{"encoder_arch": "convnext", "model": "model that answers yes/no questions on an image's attributes", "dataset": "photos of plants and fungi (iNaturalist)", "train_examples": 90422, "image_size": 96, "crop_scale_min": 1, "horizontal_flip": true, "color_jitter": 0.1, "cutout": 0.4, "questions_per_image": 4, "encoder_isotropic": true, "encoder_norm": "rmsnorm", "encoder_activation": "gelu", "encoder_mlp_ratio": 4, "encoder_layer_scale_init": 0.01, "encoder_inner_norm": false, "encoder_drop_path": 0.15, "encoder_patch_size": [12, 12], "encoder_layers": 6, "encoder_width": 384, "encoder_kernel_size": 3, "fusion": "cross_attention", "fusion_encoder_width": 128, "fusion_encoder_layers": 6, "fusion_encoder_norm": "layernorm", "fusion_encoder_norm_position": "sandwich", "fusion_encoder_activation": "gelu", "fusion_encoder_mlp_ratio": 3, "fusion_encoder_head_dim": 64, "fusion_encoder_fused_qkv": true, "fusion_encoder_bias": "all", "fusion_encoder_qk_norm": false, "fusion_encoder_parallel_block": false, "fusion_encoder_inner_norm": false, "fusion_encoder_positions": "rope", "fusion_encoder_cross_attention_every": 1, "init": "xavier_uniform", "residual_init": "none", "optimizer": "normuon", "muon_scale": "original", "learning_rate": 0.01, "momentum": 0.9, "nesterov": true, "orthogonalizer": "polar_express", "adamw_lr_other_params": 0.00097, "max_grad_norm": 5.0, "max_steps": 17500, "batch_size": 128, "epochs": 24.8, "lr_schedule": "wsd", "decay_fraction": 0.3, "final_lr_fraction": 0.01, "warmup_steps": 350, "weight_decay": 0.01, "adamw_weight_decay_other_params": 0}
Rows from block 3 of the image encoder of a small model that answers yes/no questions on an image's attributes, named by matrix and row number. Rows with one number belong to one neuron. Each number is 128 + 32 x the weight over its row's rms, rounded and kept within 0 to 255. All counts start at 0.
Before each neuron's rows are labels from the 100 images, of 14976, where the neuron reaches its highest value: "responds to" is what is common among them; "peak at" is the part of the image that holds the peak. Only what is clearly more common there than usual is listed. The data: photos of plants and fungi (iNaturalist).
# fc1: MLP up (encoder.blocks.3.mlp.fc1.weight, 1536x384), inputs 256-383
# fc2: MLP down (encoder.blocks.3.mlp.fc2.weight, 384x1536, transposed), outputs 256-383

responds to: order Asparagales; family: Asparagaceae; text has "yucca"
peak at: top right
fc1.544 [150 120 145 127 114 128 107  85  81 104 112 184 160 101 103 120 122 157 105 183 141 143 142 169 157  27 143 128 169 213 150  53  38 128 113 114 119 145 133 104  43 139 135 119 100 139 151 115 107 128 152 125 114  71 135 136 106  96 168 116 174  95 157 135 126 143 158 100 155 104 134 149 143 109 108 118 111 141 181 157  77 108 150  97 107 125 114 197 110 124 122 113 146  88 105 155 130 122 108 112 201 144 191 188 138 177 136 171  95 114 131 126 139 162 100 133 120 139 180 147 145 182 119 133 158 129 108 117]
fc2.544 [173 129 123  94 132 135 126 127  87 162  99 132 127 126 116 156 120 120 143 208 118 105 130 112  95 136 156 102 136 171 151  39 180 134 118 128 132 109 127 108 108 109 137  70 131 101  96  96 120 100  78 110 143 105 119 125 106  80 118 145 136  96 140  97 107 138 133  49 117 116 112 127 194 116 112 120 137 138 101  98 185 150 101 210 102 103 143 120 189 131  78 177 191 136 128  95 126  46  64 151 162 112 167 122 148  85 116  99 251 102  72 197 133 158 173 125 186 184 135 140 168 102 164 129 138 163 204 118]

responds to: order Caryophyllales; family: Cactaceae; text has "cactus"
peak at: middle right
fc1.302 [206 109 115  83 101 142 138 101 126 113  90 157 162 110 101 110 110 190 144  47 126  91 144 122 126 155 158 147 108  92 124 139 113  78 117 145  94 144 134 173 140 142 105  97 123 124 108 149 150 123 153 136 113 118  57 107 131 126 118 131 130 105 152 131 146 184 118 148 146 119 105  58 121 131 119  80  46 117 114 183  61 112 129 131 131 112 142 125 122  91  96  62 142  62 130 120  96 130 108 139 158 150 110 137 159 147 132 116 114 112 137 128 128 131  72  34 109 235 114 157 101 119 115 167 137  96  93 122]
fc2.302 [116 161  66 121 111 128 149  92 191  94 115 126 123 145 128 141 138 136 159 189 164 163 106 165  87  48 193 144 152 123 104 144 111 116 196 109  81 139 146 137  72 116  68  55 174  40 189 186 108 132 120 128 170 143  65  82  88 160 154 139 155 167 118  81 114 101  79  76 157 146 165 148 113 109 110 140 153 149 138  78 135 130 133  86 218 158  91 117 147 195  93  99 122 119 107 141 132 157 180 181 131  64 146  79  87 112 160 127 112 198 104  94 118 180  84 123  95 126 125 113 120 168 124 147 160 128  94 134]

responds to: class Liliopsida
peak at: top right
fc1.115 [141 127 110 164 125 133 162 108  94 176  68 164 153 152 147 139 181 133 125 135 143  98  85 124 137  87 117 131  77 110 151 106 108 103  99 115 110 132 117  20  98 123 172 102  29 152 158 112 131 143 113 164 145  94 163 105 130 165 222 177 165  89 115 172 104  98 146 126 165  66 161 180 140  63 114  66  84 158 145 119 152 110 139 113 117 171 170 119  89 130 108 144 107 104 103 156 158 174 119 156 193 125  94 160 115  95  99 171  78 139 162 126 137 102 123 158 127 128 170 132 122 157 179 208 158 114 144 135]
fc2.115 [208 122 135 137  78 130  79 153 164 110 119 172 125 151 116 161 142  87 162 118 121 123 121 144 148  84 175 119  92  73 146 109 150 111 139 122 161 168 156  98  65 141 182 130 111 124  97 113 137 122 133 105 120 170 165 147 148 107 130 154 126 123 135  96 145 130 169  97 150 132 115  69 189 193 141 179 118 105  56 130 152 125 165 116 132 101 144  46 173 130 147 198 119 100  98 114 147  73 139 159 209  81 110 104  94  93 108  89 254 154 180 141 113 129 139 162 140 133 145 148 167 120 120 113 151 155 115 119]

responds to: class: Liliopsida; order Asparagales; family: Asparagaceae
peak at: top right
fc1.414 [ 97  82  85 112 108  69 181 112  74 135 113 162 129 110 194 104 151 137 114 175 163 135  93  99 101 108 146 126 127 157 190 106 114 112 141 123  89 131 138 101  65 119 107 116 119 138 167 152 119 138 129 164  95 113 156 137 163 138 155  77 193  90 120 170 132 142  86 115 118  90  95 142 146 110 121 153 113 129 147 141 142  98 138 106 108 151 119 172 132 160 119 112 154 103 145 156 134 178 124  93 179 160 152 136  70 129 147 144 123 132 137 208 161 108 114  94  93 181  85  44 138 108 110  97 186 115 180 118]
fc2.414 [179 116 102 133 189 120 112 112 150 126 110 152 136 103  81  88 116 111 107 166 111 111 134 116 199  81 118 158 126 164 110 127 146  90 154 119 139 125  79 126  78  90 107 165  75 182 162  36 132 117  85  60 109  77  78 105 132 124 179 114 107 162 140 170 117 101  73 130 190  67 145 148 205 106 163 139 153 114 102 162 150  68  92 172  99 131 153 157 124  73  92 141 118 116 140 171  99 173  82 183  92 149 160 109  99  84 115 111 172 104 174 155 123 156 173 108 164 166 161  94 124 140 100 141 155 143 183 119]

responds to: order Pinales; class Pinopsida
peak at: top right; top centre
fc1.621 [ 87 122 136 182 179  80 125 152 139 136 145 127 135 124 136 112 131 142 131 108 143  83 167 184  69  72  98 158 105 122 110 121  72 161 105 139  96 159 176  99 122 138 116  91 121 176 140 129 158 139 131  82 177 113 143 142  88  92 151 130 122 159 152 156 153  61 122 127 185 198 100  67 135 139 104 176 121 103 118 109 105 156 148  87  92 155 176 104  39  97 110  85  92 145 124  94 181 100 137  91 178 128 120 129  87 144 126  84 178 123 145 159  77 109 189 110 132 217 153  89 110 141 151  97 138 126 147 116]
fc2.621 [ 95 157 176 100 159 145 107 106 126 156  49 112 133 136 162 116 139 163 141 109 120 162 142 153 153 145  88 154 129  80 152 130  94  96 156 150 111 146 154 123 137  89 100 128 165  86 111 134 116 168  98 137 173 111 180  88  97 130 160 160 145 102 131 104 111 118 185  98 155 145  90 130 165 117  91 143 118 122 125 117  75 110 110 146 157  82  91 108  98 207  57  79 161  98 152 163 102  94 169 128 177 124 141 103  94 105  93 117 114  83 178 109 101 209 122 143  60 123 106 103 123 127 112 156  92 106 181 135]

responds to: class Liliopsida
peak at: bottom right; top right
fc1.80 [157 122 127 163 123  81 133 186 137 120 108 121 155 140 123 142 134 125  66  93 140 169 138 103 126 117 139  98 133 152 142 148 129 109 107 146  90 101 139  79 101 120 168  48  89 143 153 155 116 129  84 131 115 109  85 154 128  66 147 145 104  83 108 139 138  51 121  48 117 139 186  76 128 127 246 121  59 102 121 104 122 157 108 127 120 108  78  57  76 119 121 155 121 100  86 155 138 135 124 168 157 163 125 127  89 120 110 147 124  81  78 137 145 136 137  75 129 185 156 171 125  91  98 152 121 129 173 150]
fc2.80 [ 66 166 123 123 144 125 111 124 128 120 165 113 174 104 113 147 179 145 132 149 127 172 128 145 148  84 182 128 107 156 178 100 125 111 133 135 137 158 157 128 171  76 137 130 124 118 126 105 147 134 111 125  77 187  86 108 162 173 115 112 152 152 155 141 166  83 141 113 173 130 181  60  98 123 140 151 191 123 101 143 135 141  98  97 112 145 152 113 140 133 143 108 149 132 139 105 176 102 103 136 162 127 158 150 133 109 160 105 188  90  77 160 139 124 184 131 102 131 126 127 145 139 149  98 130  74 189 133]

responds to: phylum Basidiomycota; class Agaricomycetes; kingdom Fungi
peak at: bottom centre
fc1.374 [212 140 129 115  98 106 170  87 152 146 150 119  67 176 159  53 109 173 143 152 177 166  74 175 120 115 113 137  85 120 110 111 180 152 102 140  87 101 136  63 197 141  88 170 145 160 158 163 133 140 122 159 133 192 105 120 174 139 173 140 168 118 117  95 102 141 116  98 132 128  91 101 111  95 125 125 140 153  57 138 186 149 170  92 147  73 129  91 112 121 149 119 162 141 149  88 130 200 107 115 157 100 158 123  62 113 162 133  77 149  89 107 123 156 167 139 138 145 136 159 153 123 149 173 118 109 131 110]
fc2.374 [107 130  97 149 137 161  97 151  48 125 141 149 124  97 141  68 152 102 144 153 108 141  66 185 183 132 138 111  74 170 116 116 178  93 182 111 142 151 128 133 151  78 114 184 132 109  51 114 118  81 115  99 122 142  83 116 121 149 153 145 120  46 159 149  95 186  65 159 128 123  86  89 122 138  79 116 194 125 115 138 152 135  47 130 145 195 139 167 155  67 139  75 146 152  78 127 115 175 146 143 115 177 129 143 162 126 139 144 167 155 100  98 124 124  92 119  50 108 136 112  75 104  97 172 141 150 189 146]

responds to: order Caryophyllales; family: Cactaceae
peak at: centre
fc1.57 [ 79 128 113 180 132 130 191  88 132 147  93 106 128 117 111 188 127 158 130  77 146  90 140 125 123  95 109 175  75 112  97 128 137 152 151 129 128 142 163 193 173 143  74 172  63 125 102  98  94 185 124  90 110 104 157 118 133 139 126 141  94  84 135 113 169 167 162 121 112 148 139 139 138 120 131 162  49 174 127  94 145 140 126  40 154 153  65 143 159  87 119 136  95 157 128 151 110 140 178 151 102 126 135 127 135 160 130 152 109 139 150 176 133  66 142 143 109 152 100 166 188 126 150 156 138  96 118 120]
fc2.57 [107 169 175 206 124 152 124 172  75 147 122 139  84 168 142 182 176 134 122 150 123 132 170  88 177 201 184  87  42  99 179 135 106  88 130  85 109 146 160 129 137  93 121 174 126 110 130 146 177 149 138 141  89 159 186 135 175 160 129 126 191 172 169 102 104 146 160 137 131 112  95 118 145 142 176  81 148 147 120  87 137 147 119 133 187 130 122 106 105 110 148 102 135 124  87 120 140 135 141 155 108 151 187  67 132 115 140 121  97  82 172 103 126 137 137 126 131 155  90 121 139 134 118 148 145 141 132 178]

responds to: order Asparagales; family: Asparagaceae; text has "yucca"
peak at: top right; middle right
fc1.661 [177 114 132 162 124 119 160 131 144 140 126 108 171  82 136 114 170 100  88  96 120 149 112 126 134 182  90 126 119 121 115 143 103  55 142 131 122 133 172  94 107 126 112 239 122 138 154 146 122  95  76 140 105  73 154 162 126 177 153 144  34 130 104 234 180 154 164  89 109 115 118 145 123 163 135 148  19 114 139 116 131  47 119 137  93  69 130 109 155 132 124 104 126 138 110 108 131 121 114 142 118 119 173  91 185 139  84 114 121 115 138 129 117 134  55 104 100 139 109 160 154  94 102 108 125  58 113 118]
fc2.661 [128 108 124 178  91 144 124 137 136 136 125 150 192 152 165 164 148 130  82 162  93 145 146 149 154 114 130 188 145  93 127 136 183  89 141 110 179 124 106 161 144  95  97  73 120 120 143 149 105 122  66 136 119 119  98 112  83 194 124 188  99 154 175 204  93 125  81 110 171 117 178 159 149 147 155 121 157 127 154 131 148 173 103  84  85 116 176 120  94  82 182 141 133  90 113 115 124 111 109 152 102 116 121  91 118 136 125 136 166 155 130 146  84 169 123 141  94 145 113  91 140 109 142 185 105  67 192 125]

responds to: class Liliopsida
peak at: top right; top left
fc1.31 [124 118 147 167 154 152 113  75 110 170 150 178 128 160 114  73 142 157  85 152 130 137 155 145 151 106 119 132 121 132 147  85  57 137 147 115 139 152 131 108  92 130 123  95  70 101 152 120 124 122 121 189 145  95 159 150 131 194 178 155  72 148 127 245  88 119  95  97 150  74 117 173 104 151 133  94 104 125  94  70  88 114 136 122 125  88 121 191 141  92 102 156 162 134 138 142 195 208 127 106 172 129 123 181 122 131 119 120 121 141 122 107 134 129 149 138 142 123  79 143 103 152 142  90 126 160 140 173]
fc2.31 [255 154 108 185 124 134 160 108 198 122  72 110 138 107 119 147 169 136 130 116 128 119  95 152 139 117 189 142 108 126 133  95 114 113 161 134 153 192 148 102 159 128 132 173 142 146 141 150 156 145 101 162  97 133 178 124 122 140  87 124 124 163 141 140 105 118 166 106  53 125  94 129 101  87 146 103 115 114 156 170 113  75 120 153 139 149 112  96 154 107 139 143 135 126 120 111 136  96  60 100 139  83  79 128 139 133 166 118 196 160 117 217  94 154 130 118 126 115 124 173 108 153 118 118 106 182 138 117]

responds to: class: Liliopsida; order Asparagales; family: Asparagaceae
peak at: top right
fc1.42 [119 114 154 155 108  71 129 132 157 124 119  74 137  99 129  93 141 131 131  67 129 109 149 168 148 154 129 179 141 173 121 142 144 127 206 142 110 126 127 148 115 119 130 155 134 126 149 138 124 163 135 105 112 107 149 124 155 162 102 110 110 140 127 152 110 114 105 114  93 159 167 100 140 111  76 123  63 110 180  43 134  42 119  92 156 176 197 116 161 112 118  76 111 159 129 173 129 212 138 157 149 175  88 100 147  95 153 143 199  87 167 126 159 112 157 160 128 180 138  87 142 122 119 101 126 156 124 141]
fc2.42 [175 137 126 103 182  77 183 115 104 155 117 126 111 129  63 132 137 120 174 159  90  65 164 103 177 166  85 124 118 127 126 126 162 141 104 104 143 131 155 202 139 140  97 157 120 104 181 134 137  91 156 138 144 144 136 142 152 139  98  86 131 101 152 128 141 119 146 106  83  99 135 147 102 127 206  91 126 146 113 123 136 167 140 102 172 125  94 134  79 125 129 116 125  98 134 186  94 139  86 139 115 236 120  92 133 145  88 128 164 100 125 134  85 110  81  95 134 139  84 100 121  40 116  90  92 159 131 104]

responds to: order Asparagales; family: Asparagaceae; text has "yucca"
peak at: top centre
fc1.553 [133 152 125 175 148 126  91 154 180  72 150 117 120 171 149  98 121 141 110 103 130 159 111 112  79  98 155  95 153 133 109 159  63  96 181 111  97 145 138  73  94 130 120 106 156 118 156 158 129 131  68 125 110  99  97 139  91 114  97  70 141 124 125 204 116  93 138 110 135  98 116 108  95 113 161 118  85 126 128  51  49 103 118 169 102 149  72 155 133 173 121  78 185 140  93 166 143 142 130  68 200 121  81  95 134 142 133 100 124 120 146 105 122 172  83  96 111 113 124 151  93  50 130  94  67 116 175 123]
fc2.553 [109 144  78 142 125 159 113  89 100 102 136 123 108 136  36 164 168 139 133 161 168  83 116 145 116 131 163 117 117 161 141  97 126 141 108 152  82 177 145 144 103 120  63  78 114 159 140 108 162 184 124 137 109  92 115 143 122 150  82 122 178  67 162 111 196  55  99 156 143 164 137 137  76 109 162  55 225 117 165 145  90 121 108  99 181 177  67 150 115 145  68 127 142 126 136 161 108  89 103 171 171 152 143 106  85 142 112  95 179 179 123  81 140 146 111 129  72 111 103 156 113 158 109 112 110 110  98 130]

responds to: kingdom Fungi
peak at: bottom centre
fc1.575 [137 111 123 121 121 108 166 144 157 166 119 126  76 132 106 164 121 145 165  91 105  89  71 114 105 185  87 134 116 108 161 137 119 145 143 135 108 134 108 123  64 122  77 129 121  64  92 116  91 123 172  95 111 214 138 141 163 114 105 100 161 199 148 205  89  93 160 134 160  98 128 137 115 177 131 101 127 116 126 180 155 140 112  53 131  87 139 123 153 149 138  89 140 176 198 135  77  92 181 143 131  96 124 128 154 134 122 139 114 122 109 124 186 102 137 190 167 197 151 107 112 169 107 168 179  96 143 158]
fc2.575 [116 205  91 138 122 145 152 104 114 152 148 102 116 144 125 121 125  94 177 137  83 115 122 112  97  78 122 112  88 126 110 137 131 126 162  87  64 134 138 152 156 135 105 130 122 146 171 142  73 130 181 151 151 136 148 172 117 112 150  77 114 116 141 145 175 170  73 137 110 136  97 103 109 129  11 121 122  98 186 131 140 172  58 119 179 133 172 123 130 119 137 156 145 210  93  96 160 188 156 103 129 105 142 186 125 106  84  86 168 135 161 131 176  72 182 120 145 164 151 124 137 134 121 172 143 125  76 174]

responds to: class: Liliopsida; order Asparagales; family: Asparagaceae
peak at: top right; top centre
fc1.437 [161 135 132 131 105 131 129 147 117  63  49  90  83 157 155 138 136 150 137 160 171 163 111 176 149 102 111  92 104 151 103  88 124  67 139 113 113 146 104 111  61 160 158 168  94 129 183 131 117 103 140 156 113  76 100  98 160 119 178 156 166 149 134 226 143 136  78  90 201 114 132  80 130 116 127 112 108 111 104 158  81  82 132 113  95 136  94 157 194 153 102 129 144  71 151 111 177  66 144  98 223 127 118 127 136 128 155 108 125 123 183 143 139 186 110  77 135 148 120 202 178 119 111 108 105 108 144 150]
fc2.437 [138 165  65 145 125 137 102  91 156 175 142 113 134 126 118 114 173 136 182 173 107 114 132 100 185 126 123  93 143 140 143 127 116 133 147 154 123 170 145 152 118 133 103 135 148 109 149 150 117 124  60 126 121  45  93 104 205 103 126  80 132 104 155 100 154  57 138 119 114 155 163 121 191 105 161  49 136 137  96 105 140  95 137 113 155 101 160 149  84 136 158  99 116 106 129 159 128  77  67 130 165 206 126 140 137 151 123 158 225 101 101 108 122 152 157 117 117 137 152 127 168 108  91  86 160 125 172 147]

responds to: order Caryophyllales
peak at: centre
fc1.94 [ 82 139 115 154 203 114 117 106 150 111 109 164  91 145 143  88 133 110 159 122  50  78 177 133 125 105 179 109 147  99 110 112 166 150 129 166 149 143 149 153 168 145 193  68 134 105 162 181  76 113 101 128 101  98 159 150 109 143  94 144 149 184 153 139 173 172  99 141 150 153 152  68 114 108 116 163 102 179 112 152  51 114 106 115 150 156 120 118  75 145 127 162 162 112 137 141  54 153 146 121 136 103 172  94 161 146 167 193 119  93 134  91  60 100 145 194 101 118 145 185 182 104 111 105  97 161 132 147]
fc2.94 [ 49 115 172  96 174 197 161  85 135  79 126 162 185 125 150  88  99  78  87  64 152  59 139 121 130 128 111 104  82 130 116 142 119 155 122  88  85 124 122  94 141 152  91 143 129 121 188 159 130 105  72 136 136 223 115 120  91 171 159 146 103 144 117 137 157 156 153 136  62 136  96 107 144 146 109 143 132 139  78  93 132 112 182 108 103 100  81 123 143 145 141 165 179 134 118 168 180 196 117 119 136 105 141 122 150 110 143 151 122  92 103 127 114 156 122 104 124 125 122 141 162  85 177 106 144 124 134 144]

responds to: order Asterales; family: Asteraceae
peak at: top right; top centre
fc1.415 [188  98 152 127 169 121  93  95 143  81 111 159 115 111  80 137 138  91  86 154 124 134 126 181 103 147 131 158  77 213  98 132  90 120 153  64 139  96 146 144 126 120 138 139 181 139 108 178 139 169 123 101  97 110 182 134 127 186 171 111 153 100 130 131  94 138  82 176  97 196 150 107 137 127 193 132 123 162 172 124  55 105 120 112 166 102 121 109 150 118 113 158 225 110 151 133 105  87 147 122  82 120 116 114 120 127 166 148 130 109 119 127 135 177 140 107  89 122 109 139 112 118  91 175  98 150 144 145]
fc2.415 [106 194 103 147 193 121  75 141 146 137 118 144 122 124 115 101 123 168 174  69 140 168 153  89 145  63  86 179 118 137  93 158 102 105 137 114 148 117 145 120 181 183 153 152  76 111 121 145  68 100 153 124 139 162 131  77 113  95 122 150  45  96 113 118 189  93 130 108 122 152 162 159 123 125 114 173 210 114 120  92 135 143 135 111  80 112 150 126 121 168 138 166 138 131 139 150 164  98  81 178  87 143 132 111  86 150 186 113 145 115  61 142 149 138 154 127 104 105 129  95 119 132 121 183  71 117 183 125]

responds to: order Pinales; class Pinopsida; family: Pinaceae
peak at: top centre
fc1.8 [185 147 126 111 140 146 158 168 120 142 117 114 150 159 166 106 135 107 148 143 179 152 151 128  89 127  58 132  94 130 114 154 145 154 139 152 105 174 139 194 121 166 128 111 150 147 159 123 132 182 152  70 115  78  92 120 134 108 123 100 141 177  95 141 123  97 139 116 103 103 103 116 135 133 128 129 141 126 170  79  86  79 132 144 132 141 137 117 114 125 120 158  75 161 124 144 173  53 115 127 156 115 120 117 132  89 176 149 146 124 136 148 151 176 150 182 168  94  77 149  89  86 120 133 134 184 137 147]
fc2.8 [126  70  85 119 183 137 140 110 129 158 187 144  94 162 143  97 124  90 126 123 146 104 111 118 133 115  87  92 111 111 167 147  72 102 197 124 101 141 102 150 173  76 109 148 145 122 131 116 162 130 155  96  93 111 117 185 111 109 122 131  63 206 156 112 122  86 175 131 118 122 131 141 122  99 129 173 178 109 131  60  95  60 128 166 116 108 123 171 173 187 127 128 155 159 149 106 103 165 117 165  87  91 146 137 150 132 103 140 160 195 113 170 106 107  85 152 136 106 116  87  86  98 141 214 110 123  93 176]

responds to: class Liliopsida
peak at: top centre
fc1.591 [176 140 147 124 122 122 141 163 145  83 198 132  76  98 133  92 153 113 153  92 119 159  87  93  93 149 136 150 108 101 158  89 139 164 147 175 123 129 103 112  54 117 124 113 138 111 157 152 137  59 108 103 110 127 132 103 109 160 145 108 129 184 136 155 181 123 185  92 148  95 114 133 154  95 156  63 114 146 110 121 102 149 120 155 160 112 104 117 110 122 116 113  98 157 100 141 152  94 156 192 199 119 112 153  71 147  76 124 132 149  39 159 157 142 140 105 136 153 147 159  99 116 138 148 116 171  94 108]
fc2.591 [143  93 110 148 121 142 139  76  96 106 136 128 193 135 135 179 132 130  65 129 121 112 143 186 126 151 202 108 138 159  95 198 184 205 182 122  68 147 102  78 103 127  86  90 202  99 135  98 107 119  98 166 154 182 111 169 145 101 114 148 160 201 122 164  96 125 154 157 117 135  90 103 161 135 169 144 136 157 123 165 142  99 185 201 120  95 160 134  90  99 104 136  97 141 131  89 137 157 122 123 161  83  96 124  43  97  43 115 141 121 146 102 143 115 133 100 130 106  98  93 133 160 128  98 142 179 132 143]

responds to: class: Liliopsida; order Asparagales; family: Asparagaceae
peak at: centre
fc1.16 [ 72 139 103 138 160 111 123 136 134 122 173 151 136 110  87 128 146  77 118 146  62 147 140  97  66 183 112 139 122 161 111 119 131 137 138 131 124  81 151 133 101 113  94  88 117 154  69 150 111  95 116 111 135 106  76 111 110 117  99 131  99 148 165 164 158 131 141  82 188 188  90 135 116 113 132 167  48 168  98 165  82  61 140 136 130 194 121 147 158 117 143 139 138  88  84 117 115 109 153 164 191 110 101  90  73  76 148 125 158 148 120 135 145 182 110 172  34  65 126 103  84 122 139 170 146  93 202 127]
fc2.16 [ 96 144 166 141  99 157 152 128 133 112  88 157 112 113 154 129 129 152 123 120 166 102 153 108 114 101 144 178 136  75  80 173 146 151 107 112 116 173 160  98 141 177 171 102 120  95 109  90 186 113  72 160  63 136  45 118 155 143 124 133  82  92  75 188  88 124 127 153 139 137 121 152  88 157  84 102 231 150 117 139 140 155 153 145 126 169 139 130 105 123 140  81 102 202 167  65 170  68 110 141 115 114 118 131  62  95 155 114 138 101 121 100 113 106 129 117 112 139 109 119  86 169 155 141  94 152 109 108]

responds to: kingdom Fungi; phylum Basidiomycota; class Agaricomycetes
peak at: bottom centre
fc1.378 [147 127 149 135 179 126  68 110 147 135 160 135  70  96 140  88 114  94 164 144 125 163  99 135 172 140 165 114 151 123  88 157  75 135 126 117 162 200 126  87 116 164 138 145 110 110 132  78 100 157 151 140 140 193  84 123  92 153 109 108 131 142 142 185  84  78 166 139 131 143 159 155 128 151 177 173 177 121 137 197 151 151 135  92 124  89 126 112  85 104 128  91 150 116 180 108 173 144 136 129 114 122 147 165 142 114 127 113 172  88  79 108  86 104 114 156 122 145  92  97  63 197 112 127 131 109 158 107]
fc2.378 [ 88 170 194 141 129 146  60 105  19 143 103  85 128  71 114  84 101 117 131 122 136 150 128 163 126 105  78 134 124 160 128 110 128 158 167 144 101 140 110  96 150 156 150  56 127 103 146 101  93  92 128 121 122  98 147 140 136  97 128 115 154 165 132 180 146 132 106 182 132 122  80 143 209  72  69  92 114 109 164 140 122 158 118 172 151 138 108 132 156 116 123 156 110  78 180 149  80 142  82 109 175 137 178 156 126 182  79 154 161 125 102 113 132 163 125 180  72 130 146  73 107 137 119 171 143 159 108 143]

responds to: order Asparagales; family: Asparagaceae; text has "yucca"
peak at: top centre; centre
fc1.637 [156 168 111 107  88 169 118 170 120 120 131 119 110 174 101 131 144 134 146 126 112 137 107 132 202 133  84 159 148 143 151 141  98  84 106 158 108 150 103  87 113 149 109 124 147 133 105 159 121 122 107 126  90  74 101  67 129  81 114 145 107  98 126 171 129 159 145  99 155 131  97  96 168 164 112 149  92 123 124  74 148 112 111  82 132  88 114  69 116 116 147 124 186 136  60 110 162  32 168 126 114 105 123 132  73 179 165 155 147 184 175 167 165 112 144 135 138 135 163 146 138  98 127 106 127 159 134 172]
fc2.637 [114 125  98 158 116 160 168  99 102  62 152 145 165 104 148  89 159 128 148 138 159 108 164 141  98 143 121 117 126  62 134 142 132 150  99 134 110 132 111 142  80 159  60 153 137 124 132 135 122  99 116 113 174 159 101 158 128  78 125 112 159 133 182 137 139  96 113 119 189 103 114 156 130 123 199 116 149 113 152 102 121 145 114 124 140 138 173 139 160 120 145 119  98 153 106 109 136 127 115  86 165 184  76 130 160 109 157 117 114 108 102 107 144  90 151 164 128 105 156 147 121  91 146 124 142 167 176 155]

responds to: class Liliopsida
peak at: top right; top centre
fc1.205 [111 138 122 183 134 121 130  84  88 138 154 138 140 129 153 145 138 153 141 103 134 139 158  99  68 117 147 155 156 176 174 120 126 140 128 147  86 147 135  58 103 139 135 134  82 125 152  89 133 139  85 175  80  81 115 148 134 177 174 164 127  99 133 236  82 156 106 125 135  57 142 127 114 104 165 137  76  89 147 135  83 102 133 117 138 146 159 119 195 163 138 151 150  73  86 137 155  68 157 164 164  94 124 118 132 118 117  81  79 112 134  80 139 123 108 138 116 150 156 143 108  78 147 142 142  92 100 131]
fc2.205 [161 123 135 179 106 122 138 126 131 154 146 105  82 156 145 155 104  88 140 167 137 100  87 120 143 137 196 117 121  98 133 124 143 146 135 143 123 122 116 165 117  94  85 141 102 113 110  70 154 158 164 133 131 164 202 138 174 102 126  85 139 112 134  50 113  62 149 172  91 121 140 121 123 147 146  87 140 118 145 105 155 117 141 107 131  73  99 111 133 158  80 174 118  69 132 150 113  78 121 132 130 108 149  87 117 165 113 146 255 133 171  65 104 172 105  91  58 122 153 136  99 161 115 103 135  83  72 155]